Rows from block 3 of the image encoder of a small image captioner, named by matrix and row number. Rows with one number belong to one neuron. Each number is 128 + 32 x the weight over its row's rms, rounded and kept within 0 to 255. All counts start at 0. Numbers have three digits each. After the name is the row's rms in percent of the matrix's.
After each neuron's rows are labels from the 100 images, of 14976, where the neuron reaches its highest value: "patch colour" is the nearest of a few named colours to the mean colour under the peak. Only what is clearly more common there than usual is listed. The data: photos of plants and fungi (iNaturalist).
# fc1: MLP up (encoder.blocks.3.mlp.fc1.weight, 768x384), inputs 256-383
# fc2: MLP down (encoder.blocks.3.mlp.fc2.weight, 384x768, transposed), outputs 256-383

fc1.165 136:086081168127082103121150178056171122126150150139151126029064118131138130088117138140138173109150105115119123134102112119073088125165129094085132140141132109127121160112174147206102078130090113150133086114158085142162152111146149121122117145107124129070171085162109108108142151175092115147129080144096061126110104131104139124142197120141142115145158129134180115093119102153124118196159
fc2.165 104:109117145130140156112112113149144090142106123116060118170142166134142162208057105126116083110101149146132151104164117101152156140086120165105154119131138173112197129178110086050161206139119136089100104170139172090089117124095110136103148122185130101165144138111155151125142088064129187136103165103188189136124141120151056128096085193103088147122083117122117113105137128027159154103132
patch colour: brown

fc1.744 134:099078161121094119114146159083180105131161140127154118038075121137141135093111154134129158104126106123112130127121103094078081127150137099084128124140127134122155159107165157197119095141084118144115091101164084119166150090139136101120130138096097131072174099156138112099134143173089106142106081136110084111116105123100149122132176123127128085161178140171171109106136109134107115180143
fc2.744 080:095097157127138141136128095112142114110145164145062138140144195112157197200075104125120071120105157136117142140143097083144172138078142119086162113130143190161255161174093102100135174135082134103147099130135141120057144098137134148089114080143117101126155139116105124108157115057159170152128162148207166161144126122115090114064103206105125123157123133103100103085147144034139098122129
patch colour: brown

fc1.44 115:132079158124118102113151155071187107141153138127163116030082117117146129077089122131116192118129101113107131130093095126078099123165132100081103118152145101119120138085176142182114071130066132143097117121158097116171145114129149117142138178105108134085170107157110103108146145146102129133103083139083059109108098132115154106164182113122159100165167115159165128125134111154120134184127
fc2.44 082:110121138128151149156135081144156092111146154162069149145140150122169216197066141135129062109113135151121114119156084053165134115071150139083157106123121185126234146173094109111124196154115129126144108119147143088071158097138126114101120094129130140159149145096162131115174126068165128147130162121192177111119124114108113126074098193084083139164117121115097117095167123000116093118121
patch colour: brown

fc1.286 085:085128138128095118127162103120156183133116143105143138066124146113055085082167131153139162118114087124158137127074126190134116100177138108086118163113158132140051113124162195131137115098078138219131120058168085170177130114140139113095114156032137115114160126178115094141181172224089066121138125155094109097116128164118192100185159110175169167115122132097123131106122100178107139170140
fc2.286 071:125147111105139133070082095142147081164077082122128122128123091106117131136151154087077104152182168173155103102098159150163144132067129176100107116096098131115114072114103137000174189092224114129054123147140199113141127202102138163135179133141110132163156153096139153148115140103149122123117157087120173095145184161143157142120090093125080147095090093142104146148122074111123144106116
patch colour: green

fc1.434 078:094182176113083116137126152104175192127041143124095168088096129081049095103156112138143096107077108146134117142037170213124118097161136182120156148091142104146053078146158150081124151090128118190178103134144143144175113146108162154076116158074168124187185087152108106109171172178097135127166119152100134136127114172127146132163159121156179185064130106052134107094118096151139133145160
fc2.434 072:129115120131160163088117078175126094152089106117085111151145122152130128150126149121096083148184171179135137100143154117190123137055126192122111173122110173114148095159097135021174226122178165136074129131126182107142123164067124104137155111125080119172149159087165167149142132097169116130103190088200189085138171097115140116085069139147049146127053144148073135141145099036109122087104
patch colour: grey

fc1.252 065:158203158123123100185115107133171140155126118152103148162106109102097103068114116121158057116095094148098081104203154109136138086139143138107161133134118101123138101150167138118072127153108117159193123162174138110059156076082113163092118079127115130202140135030099116103140152023102104150147130139147149142138125143132169139132081124121155142109162104055150127085153122116092169147139
fc2.252 071:119143114097134122153135094130152099129140142173094167117115125142167217177116150148153075120172136175111114123129051073148069088088135132087136158116118131140192181168098166122136199100092161163150115073157121116064150104154121085109097075079085140146148139109141139121195140119142116140132160125162166088112170097086188145130140180150081115182122168145130136121125115000071091160116
patch colour: grey

fc1.38 083:122093128117123083172133110103160101130149124151137135091102102114172160092083103132186189110153142116100089113113089099082132081101152119098117092126146137087197178077116099176115071147167148104095120112165078095131160084209134133132104170118102114054142114166138123106122109153104128136094066135138107100112093135121137119141146155126145075214226132161135123128094109104108129132121
fc2.38 055:130114102137123151120150078160117099078120180155065133145127171139153206225098101155093124126104141120101151135098107075154161143072160124143094106159140173155247161165091067097130178141140165055149133186085118107108090119119139130151136160213128141096123131129141126138149109091142192133104148128177156156099123103130059115119101166097098106138167138112097132166157111020155075126124
patch colour: brown; black

fc1.553 138:101087166116096112119141165074181095130174140131162119021072113127138137091111147129128164105132101122112129121113113104080087135168130105084126138140122130119145150100167150199125089144113126144108089102163070124171153091144138099117132153102103136081181095160136125101126135178099100137113086127104079104116112123111153123141174119131120086162171126167162108097127101133112124187139
fc2.553 081:108089145135133156138136102125127116103119158145056130151135180112160207210082114137107073118093153144107133145153112097142144148070140134106155115121143171163250177190096105082145203132073116107141109139131150129059136097128129128098115087169101098138140140111110133111188114066150184137129167138204176165154128116111079107063102217125124134153108132109115098089146134039135097109124
patch colour: brown

fc1.117 060:099137153150082139112148149088202124124118150121126134026041115142121125081151140136116107127056071114107128126028179195127113152220109166112148133124127135105043113133193145157153146109126114177124097114128100117201103134106142116137137144105138134145180108181157119144139127171122121118157092133106083145134123133151143145172187158127129160077169139138133141116142070172129131167156
fc2.117 069:113142123138161171109139102154128135113143138108028118156137195123116121201118101103092104144171151142122175108135119092154119158077122118103135195129122178122232141199100113008161189111138159105101124135127154137088120142078114103120161119164094084150165144099141144120160121068160141136096182138232184119150127091119106096119071178137077152129066138142082123129140114061128148119115
patch colour: green

fc1.281 125:095066155112105089128148147082176109134157142131168121047072108125142142099102140134141176108137115125131104114091082111081085111145139108077132114135140129118157157092156159178110069136084144139094092106165079118166159093148148107114111160114106131083182108162129108096142143179094113129113094137108092109110109144115151126133175116121145090169181119165160121101117106124100122179135
fc2.281 078:107117140126139125154168090130159084097156187151068151136126179147159191199068126141121091115128145112087141135132073064144194138081143104102142112137132182165255150179109112118120165137114143099151120128128105077050129100129133120111109113148121155105151136093143128130157111074141147148138142142199152133147101087115116123082113192087087128150144112085111119096168138034119058134135
patch colour: brown

fc1.574 116:182094047128165146098110103183075141098158142115176130130169117122134159146120131105087130169141134067141148170134106138167123156122118079176048107122113125152115120103108120143157123096130130101096180125089104149153059133151135140186129136136152118138063187126130174221091092117185132067153179086093117148182194137155099121134118124117139092146139146153099164189166136129168110103080
fc2.574 176:208115081121170125125102117170052136127146119124146128189193117124112125132122111118128124166134168100126121125216129112148128126113102133200101098106119151131150129106103116144130116141128134102125191130086134140147096146139143149187142139130142134118026164112133135149098096132151125097120148111122137138131112138163123141073092101108142134129150101147105154165138219147143143078081
patch colour: brown

fc1.523 044:099149147140151164101159147079182135129171095112120129064109174083149126120099094111097192122165136103104160149081080141140181133148094111090186131118121130152114086088130142060132152101074180151075135080128147151092136130082136121074140168089112124102156160186087145081182101117117142084133138132116119158171066145133153124147181165109154180127131123151086109119087175090138132129085
fc2.523 041:132126120157109126129177135142142111056107221182101180139151129148098169085115117150106170147135075102087106090112131092157140172151164157111128132177149107141160133120162134056120095138210101112096159129132147030087132161144093074119111138138155110080124134132185139120078149142137118114149146183135126125132077109126140107187117141077058124142122163101099157118126098142142072157112
patch colour: green

fc1.464 105:178090048121177144101110093186086141094172143119177129125170111121142166145114137119102138167142139072140145167115104136174131159123122074172058103127121131135114128098104128135148114091128140099090181122089105142151074129161126141183135133142145112134070181129127183218091088118184141069149180100096125150173192136160098111136112129108138081145134158154090162190173133132168120104069
fc2.464 157:213112085122178128124103125167046137131136110124140131191194120125111119134126119123126120157133165104128120120217133112137122127112107132201101100103125149125153120111104116151126117142126132107122187128084125145151095146140139145190144137125136134115027156116140133150098097135150123106111137112122138128126109134158123145069095104114139132132151104145106149162135221150140146079086
patch colour: brown

fc1.470 115:128078156116114110105161139091182100142145134130154119044087119125141115070091122133124164105125094121115138126119099115096085124162138103082102133149139106119095147093168150187117071125052131159114107116165105128164143095112136109151132155097098125111162109138112103109148150165098123140098097132094092111106100131104149112167156116139150104152175123154158123129152105168114125178130
fc2.470 083:099130145112145130172124089131168104125158154168096161112130148125180205177085148130144080120136140143137117118134056040148154102080139132072158093111132189143249152152088131111105173139128140130141114095163114084051183096156117130086097099109118146129165138103151128114173132073161107152142154135176158102131115120115150140077111170073095135191126135122099120093156119002111091132123
patch colour: brown

fc1.19 034:046118139119133142106129169086157188086153158082076152051097165134170153159160166167172119120159127094156138156086108097144158154189129096141145167121175079143104125150160166202162152126100122171132167099094085157052112117149107105097117096151121090083139108136145129150151158140133126082128140126145067164100145111155114093140187152086140151137141154144118114135056125136134099180142
fc2.19 029:111161085096139132138147142109112110136055051189082155103166179111086139158139101120113093114156096141137152129106112093117114138117113118094076142121103154161130092131145077121094099123077078077157133090141144145066113161121064085163149116146089146105145141091147148116136135150176102137099111162160104116160108085115101102150112096128067092153141153101086107172119072173152152121118
patch colour: green

fc1.724 082:069149129108101102146146115125126170123091141126144157079132117132033089115185142135144140125131113145149105134101141177142085120181133121107143164101134105144069101129159189129123127090094117236157109075146083162184129118141157124070085127052154120099169136192131095140164196212120044115184138143094137103128123176107184143129150108152146194103150122059137134092118104159112101157152
fc2.724 070:122133133127146125081074112153172060159085081133128125133117124124133143135087130096118088146159166155149138098107151150163145102065110199087104133106112160098130054105103121024169189118207132124058120173143187082114119182086144191135155119134147131173162116085143156165085108106142168139113147099135184103134190157184156145118099119083109146075071106156102147157141089097148157110121
patch colour: grey

fc1.420 082:150071121094106125164117134127123078104137183165158164127116097110173136140073107095112152128076122086082104179141171132117075133150087152152107127081090132168112167101113105204116108106141114119064145157100100047207091170186159130169098144150115158088111122143120161156090103145111117113142089093108101156163107142158100168137157101141111062123154100203127145163134094103162083113134
fc2.420 092:160114108114150155107114158144086115095137123138119125149153137129125123133091057094092174138134143087088135188131125118129123171108078112194104117103089145136126126137116033097147131115132152058098159178085142123150036162124129143174147163197133117089079125150129210125071044121148181115095126069125136182171106130171027111122133130118116112129132109147117102164118146152202141092103
patch colour: grey

fc1.373 048:118137168108128138148123133088161194120157131132148153048142099081094134111142092124134240093173097121116129154037085124093155113153134073084143150124150141137112113077130133096138135071103188169106113089121056152081104126194140124075102207104116111106175094205105127112157123146126111120155097118123115131142079141138145112169190108145163170145154132145096099122060139119133133153121
fc2.373 046:137099107130121136125146140147124105056095207170088147115128105151122175147101107160089156139145111132090120127091120086155226159131155165111119096145148160106166087109151103095097127134255143107120138156128152054087119151153143104123152178199138146110150137094179133143103138095132102134135139139145127147110099121120078105149111098040078088139133141092101131144146040169134089147134
patch colour: green

fc1.681 081:163093111100101134166109140120116067112133167163172152111111100119171141127080118108111154132082118083093099168121161143104086137154091147147083104085089123155094166100127105221121091111136106104070148153096095066207089163204138122167111153159125152066105123148120160145076104155116130104139091084117093145161107145167083153146164111152113051128157101183126142161134093120153095121130
fc2.681 092:155113111131147150101112161141084120096136133131116135147156145122131121131103052093094170135138148085094144187133114122126125183109076112187111121117093146137130134143115026105155134111131147069089162177082143126150035157124139141176150163199137115087079123137122210118070040123143186114093128079128133185159106129163031115121134127111122114137132119161115101163122145155211139091112
patch colour: grey

fc1.139 123:097082155126102102125154172061160140120168154139163126033081108135142145093110131141128175115145101113117121139117100109079078125168119075092115135142136112129147166110174148214104079140069114153117104106161084139177144109154142121136121142110115135064165100156121105114144149169104109135111080135094067125109095127104147126130200118140147106171174138155177115105121108148114116177145
fc2.139 085:114142141128149148131110103118147060163110108139088138135152160115150175206050101117124074113102163147144148103144086076142162121065125169095146083125119204112227120166093095076153199151120134085106104145147171069060134124134126140113139121157119111137146139100159143112155101059157159152098146110187179120135126111137087143077096178076089138135119133128112113104152134012137138098119
patch colour: brown

fc1.141 041:106097128098153120115146177088152151120162151124146145076118114098163172151142106120091187122164143121138094157106098085114089152157133094096196161091125121174110161109152161063117117119057191178083127103125095178165164157117154140094108185118110131060185149157105132081134120192126110102159136111115090150141058161114149117113206092046170156142146086194124139097073162092139108175132
fc2.141 038:113139121150122167122116159151147093127135134150123102129116215197110113073109140166092121128169109119084170155129110097154191172094090140121110120201123106126072107113126100123118170132223136099132126147137106073076117140109143118139115198106117141123150134113201165139082139157145084150110107090139110101156124072181137107167094134080083117156101147086099110128120049187166050132158
patch colour: green

fc1.515 094:096180135119115100146134060157160157141096111105154134096129119117029091095153153113171176121133105136148111099091111173158118090159137160078129178113137141108102088098140185133142096110104158205133104053153075144162133088143149106060110162023126111119165150184148120142166148205103079104124128144132158074144145158129205128164095129177135148128140130090113147093118105144089139136121
fc2.515 078:151135109111130116080112090160135076146080067131126142158107118119100127121146125131119077135132137149161132117125191175149117106091134165129084119107125112120081075136112127032169196112184098162111144169129194109182096199084131170167168105115174137183126137087112127169139132119126157124131136107113190113124188166151126145120114114139123173056075101135108144162143106145130138102104
patch colour: green