config.yaml
encoder_arch: "vit"
vocab_size: 1482
encoder_head_dim: 16
encoder_bias: "all"
encoder_inner_norm: false
decoder_activation: "swiglu"
decoder_mlp_ratio: 2
decoder_bias: "all"
decoder_parallel_block: false
decoder_kv_group_size: 2
optimizer: "adamw"
epochs: 13.7
Rows from block 3 of the text decoder of a small image captioner, named by matrix and row number. Rows with one number belong to one neuron. Each number is 128 + 24 x the weight over its row's rms, rounded and kept within 0 to 255. All counts start at 0. Numbers have three digits each.
After each neuron's rows are labels from the 100 texts, of 14976, where the neuron reaches its largest size: "tokens" is the input token at the peak. Only what is clearly more common there than usual is listed. The data: photos of plants and fungi (iNaturalist).
# gate: MLP gate (decoder.blocks.3.mlp.gate.weight, 768x384), inputs 288-335
# fc1: MLP up (decoder.blocks.3.mlp.fc1.weight, 768x384), inputs 288-335
# fc2: MLP down (decoder.blocks.3.mlp.fc2.weight, 384x768, transposed), outputs 288-335

gate.94:148091140101092138107114129125127124130127146151120151167082109083136148099158120111098105138105082128167187077121107139121100121072116156140122
fc1.94:145166137124108173104144155115102120146137129103146110115131123139111103111156146132133104116098139090111125114121133114120145158125150124110130
fc2.94:119091103105104163128144179126167113177128133178119121112130093152145135144148117085099112113122074152133088116114201143083171090097143132153116
tokens: "evergreen"; "beavertail"; "novae"

gate.613:132091120154108108139158105145135113174095113158121118152129135138132117145124158104129122156134125121150155158117124103129118095122114145141123
fc1.613:104120107098107109173136149128101117145117086123137135118141147087148103148154094127129142138132123129140127142147130126129121099149167177109127
fc2.613:090074103116112133105179131147142101137150077139118133118124145110146200130141116136083103134141114130172095116113113106111132086166109154161171
tokens: "evergreen"; "("; "-"

gate.331:163147143150134140101099093081155112125127136132123166126145128141141160139136148117118133166130121142151132155119112159117118128078142106158112
fc1.331:125123131132114094147107157154132124174158133114118161148122118144130083118151141113126151087161104111097127150121142107140132148181112144128129
fc2.331:120146071102121136149088143110165108175171123136180123117099132117144138125145112092128140156139140121129154124118142139131108137111116121127136
tokens: "evergreen"; "purple"; "christmas"

gate.147:099103154088106091118111089120094123149155092104155121141166144131148131113139120155110101155160101107133096160097134122088124125107111169105162
fc1.147:094099162096107104117102087124104128128135081116149122144161136111152135095149124138107106132139091105119092150085147120091107118112099166109168
fc2.147:144101148097154127116132120140127142124122111108121115150139138125099127136190131119112106134138111063164102143100159121051114132122124132125165
tokens: "california"

gate.215:091166149154131071147150137145115133120138114084162097123133132105118110120147160133129155127079133105102140146124133107093116140145087128120110
fc1.215:137134103153109134187168119140136163128119125116134127099153152098133138109111126159134109139077183140132147166120149126147200145113099152173134
fc2.215:084170154161152132184155105141096101131135150117158119147147097102140089132160120118105109108116145143138134136101132129120171133108142127119094
tokens: "california"

gate.384:135110126143123114074156105151134110118105153115088140129109134160103145084104135113108081125119152146110183126162145109113142121130126125087106
fc1.384:153144135106130151159138142101149132118081113108142157188123145091115093107152152141097111065140109125106136170147148124138121116175156122169102
fc2.384:143092121154144157107125159111137111144127121137098110121133082140141134113134164127156141099113137133116100139162098095161134200162120137167108
tokens: "california"; "brassicales"

gate.247:085147091102144142138107155106108151078135132117137105142141143121150107145154147115134124139153163090136093128139135123151126128094119158095157
fc1.247:113176067076112119137131129070107170110159143108133136098171144166127122124105114122125141108130117115091087191110136140112160100140094169075177
fc2.247:156112126103134144137114107125181117100101140103148124143106115142108132116133141131112106126118147147105114146134122118138102138136103130173087
tokens: "california"; "wild"; "european"

gate.465:103127128084137101166168179121094139123077094134110123122128095109148108113132113105137144099135136123154106135088150152142151063096153151120128
fc1.465:156107116130098122172167164143107116158107140118123125155123116128137096108113132135170130163110073131189130127125146147175146111104165131142142
fc2.465:119100138142088150122122111136136138122128109121121175149133145116103138120124173135137103157122098102110116090178102135142116107159137134149114
tokens: "western"

gate.688:126092144151126085143128094135137114151122152147133104129107081105136123145145123113124113179106113130179175117121129129148152132149104143175134
fc1.688:092181139119128162139145152110075125090098100123112123103144129136100127104107087136130139136158171141094087137134154105132102116153158134110144
fc2.688:099176113119101137147130142145099101142132173158162121129147162142143071142138106099153159105106154155093138108156190114090141107092102087132150
tokens: "evergreen"; "bull"; "milk"

gate.383:114149131113139112177137168145142138111139105125168066147096125071107101153156140103173129111118112136141105123082162143137115128131091156120125
fc1.383:136084147145153108146163142184153145181130151143138153124110108168137128156123157114096147124089135103160169100113093131094132128134171109148134
fc2.383:128152126119097136109104127115131134118095101138094172131107090133130179122151122104096141139153108148121108142100129112161118142160146099169087
tokens: "california"; "candy"

gate.442:135118189147127098158154111107118098152113114102113135138113111141100140118112143139092078108138143130138143101162106137105137078112130118132070
fc1.442:140131115152145115102130105116148157191136144139105126103128139132169133138183109119137154127136157111131148128107164127101120123148125143167125
fc2.442:127108133105091131133159165128123151122173136126128129145148142144101068151113134120132164151168138121112141120117097109094143187146139122150147
tokens: "virginia"; "pink"; "northern"

gate.91:190149129089138121095135139135120133151097155188129128173133127096170146098120131158102150142107075128162119121163124128167133120154129119141128
fc1.91:085122163149140140136139134129132105135170065136128083122109110131142104138106157101157116101158116138110119116070119132135111108123159174103163
fc2.91:105108102127120072114161188144144101121147100116134130099135122125141143128140099137118118108141132096111118156095154139140158152099112135100150
tokens: "evergreen"; "-"

gate.185:106192110169120095124138147086085127127123152097113108101158131159104135133162126117105125144161141137093119106148166115111176147132099160118092
fc1.185:146113110141144158123116141121136120143114173137087171108147094128116132170102104099143113134101125166124141106148109107124157164119078111129135
fc2.185:106143136093120123098088193123147145124165104130128145129081070123127174140151140115159161104146153147120130164123097111176106117124111072127097
tokens: "california"

gate.160:165113118110167140103066123130114091159092117157172116122141109121107116110097108130110120125115108117130115136157086124156097162106141143092107
fc1.160:138136102121075148152141120106094106134110142118128141117196096140114159145115123124096047167131092156178119132155120141147133095118106143131111
fc2.160:120137090126167104172129131107119153132132135132143117121152092129104174154137086166095096100138122137115092170127146111145175077110145169088110
tokens: "virginia"; "-"; "pacific"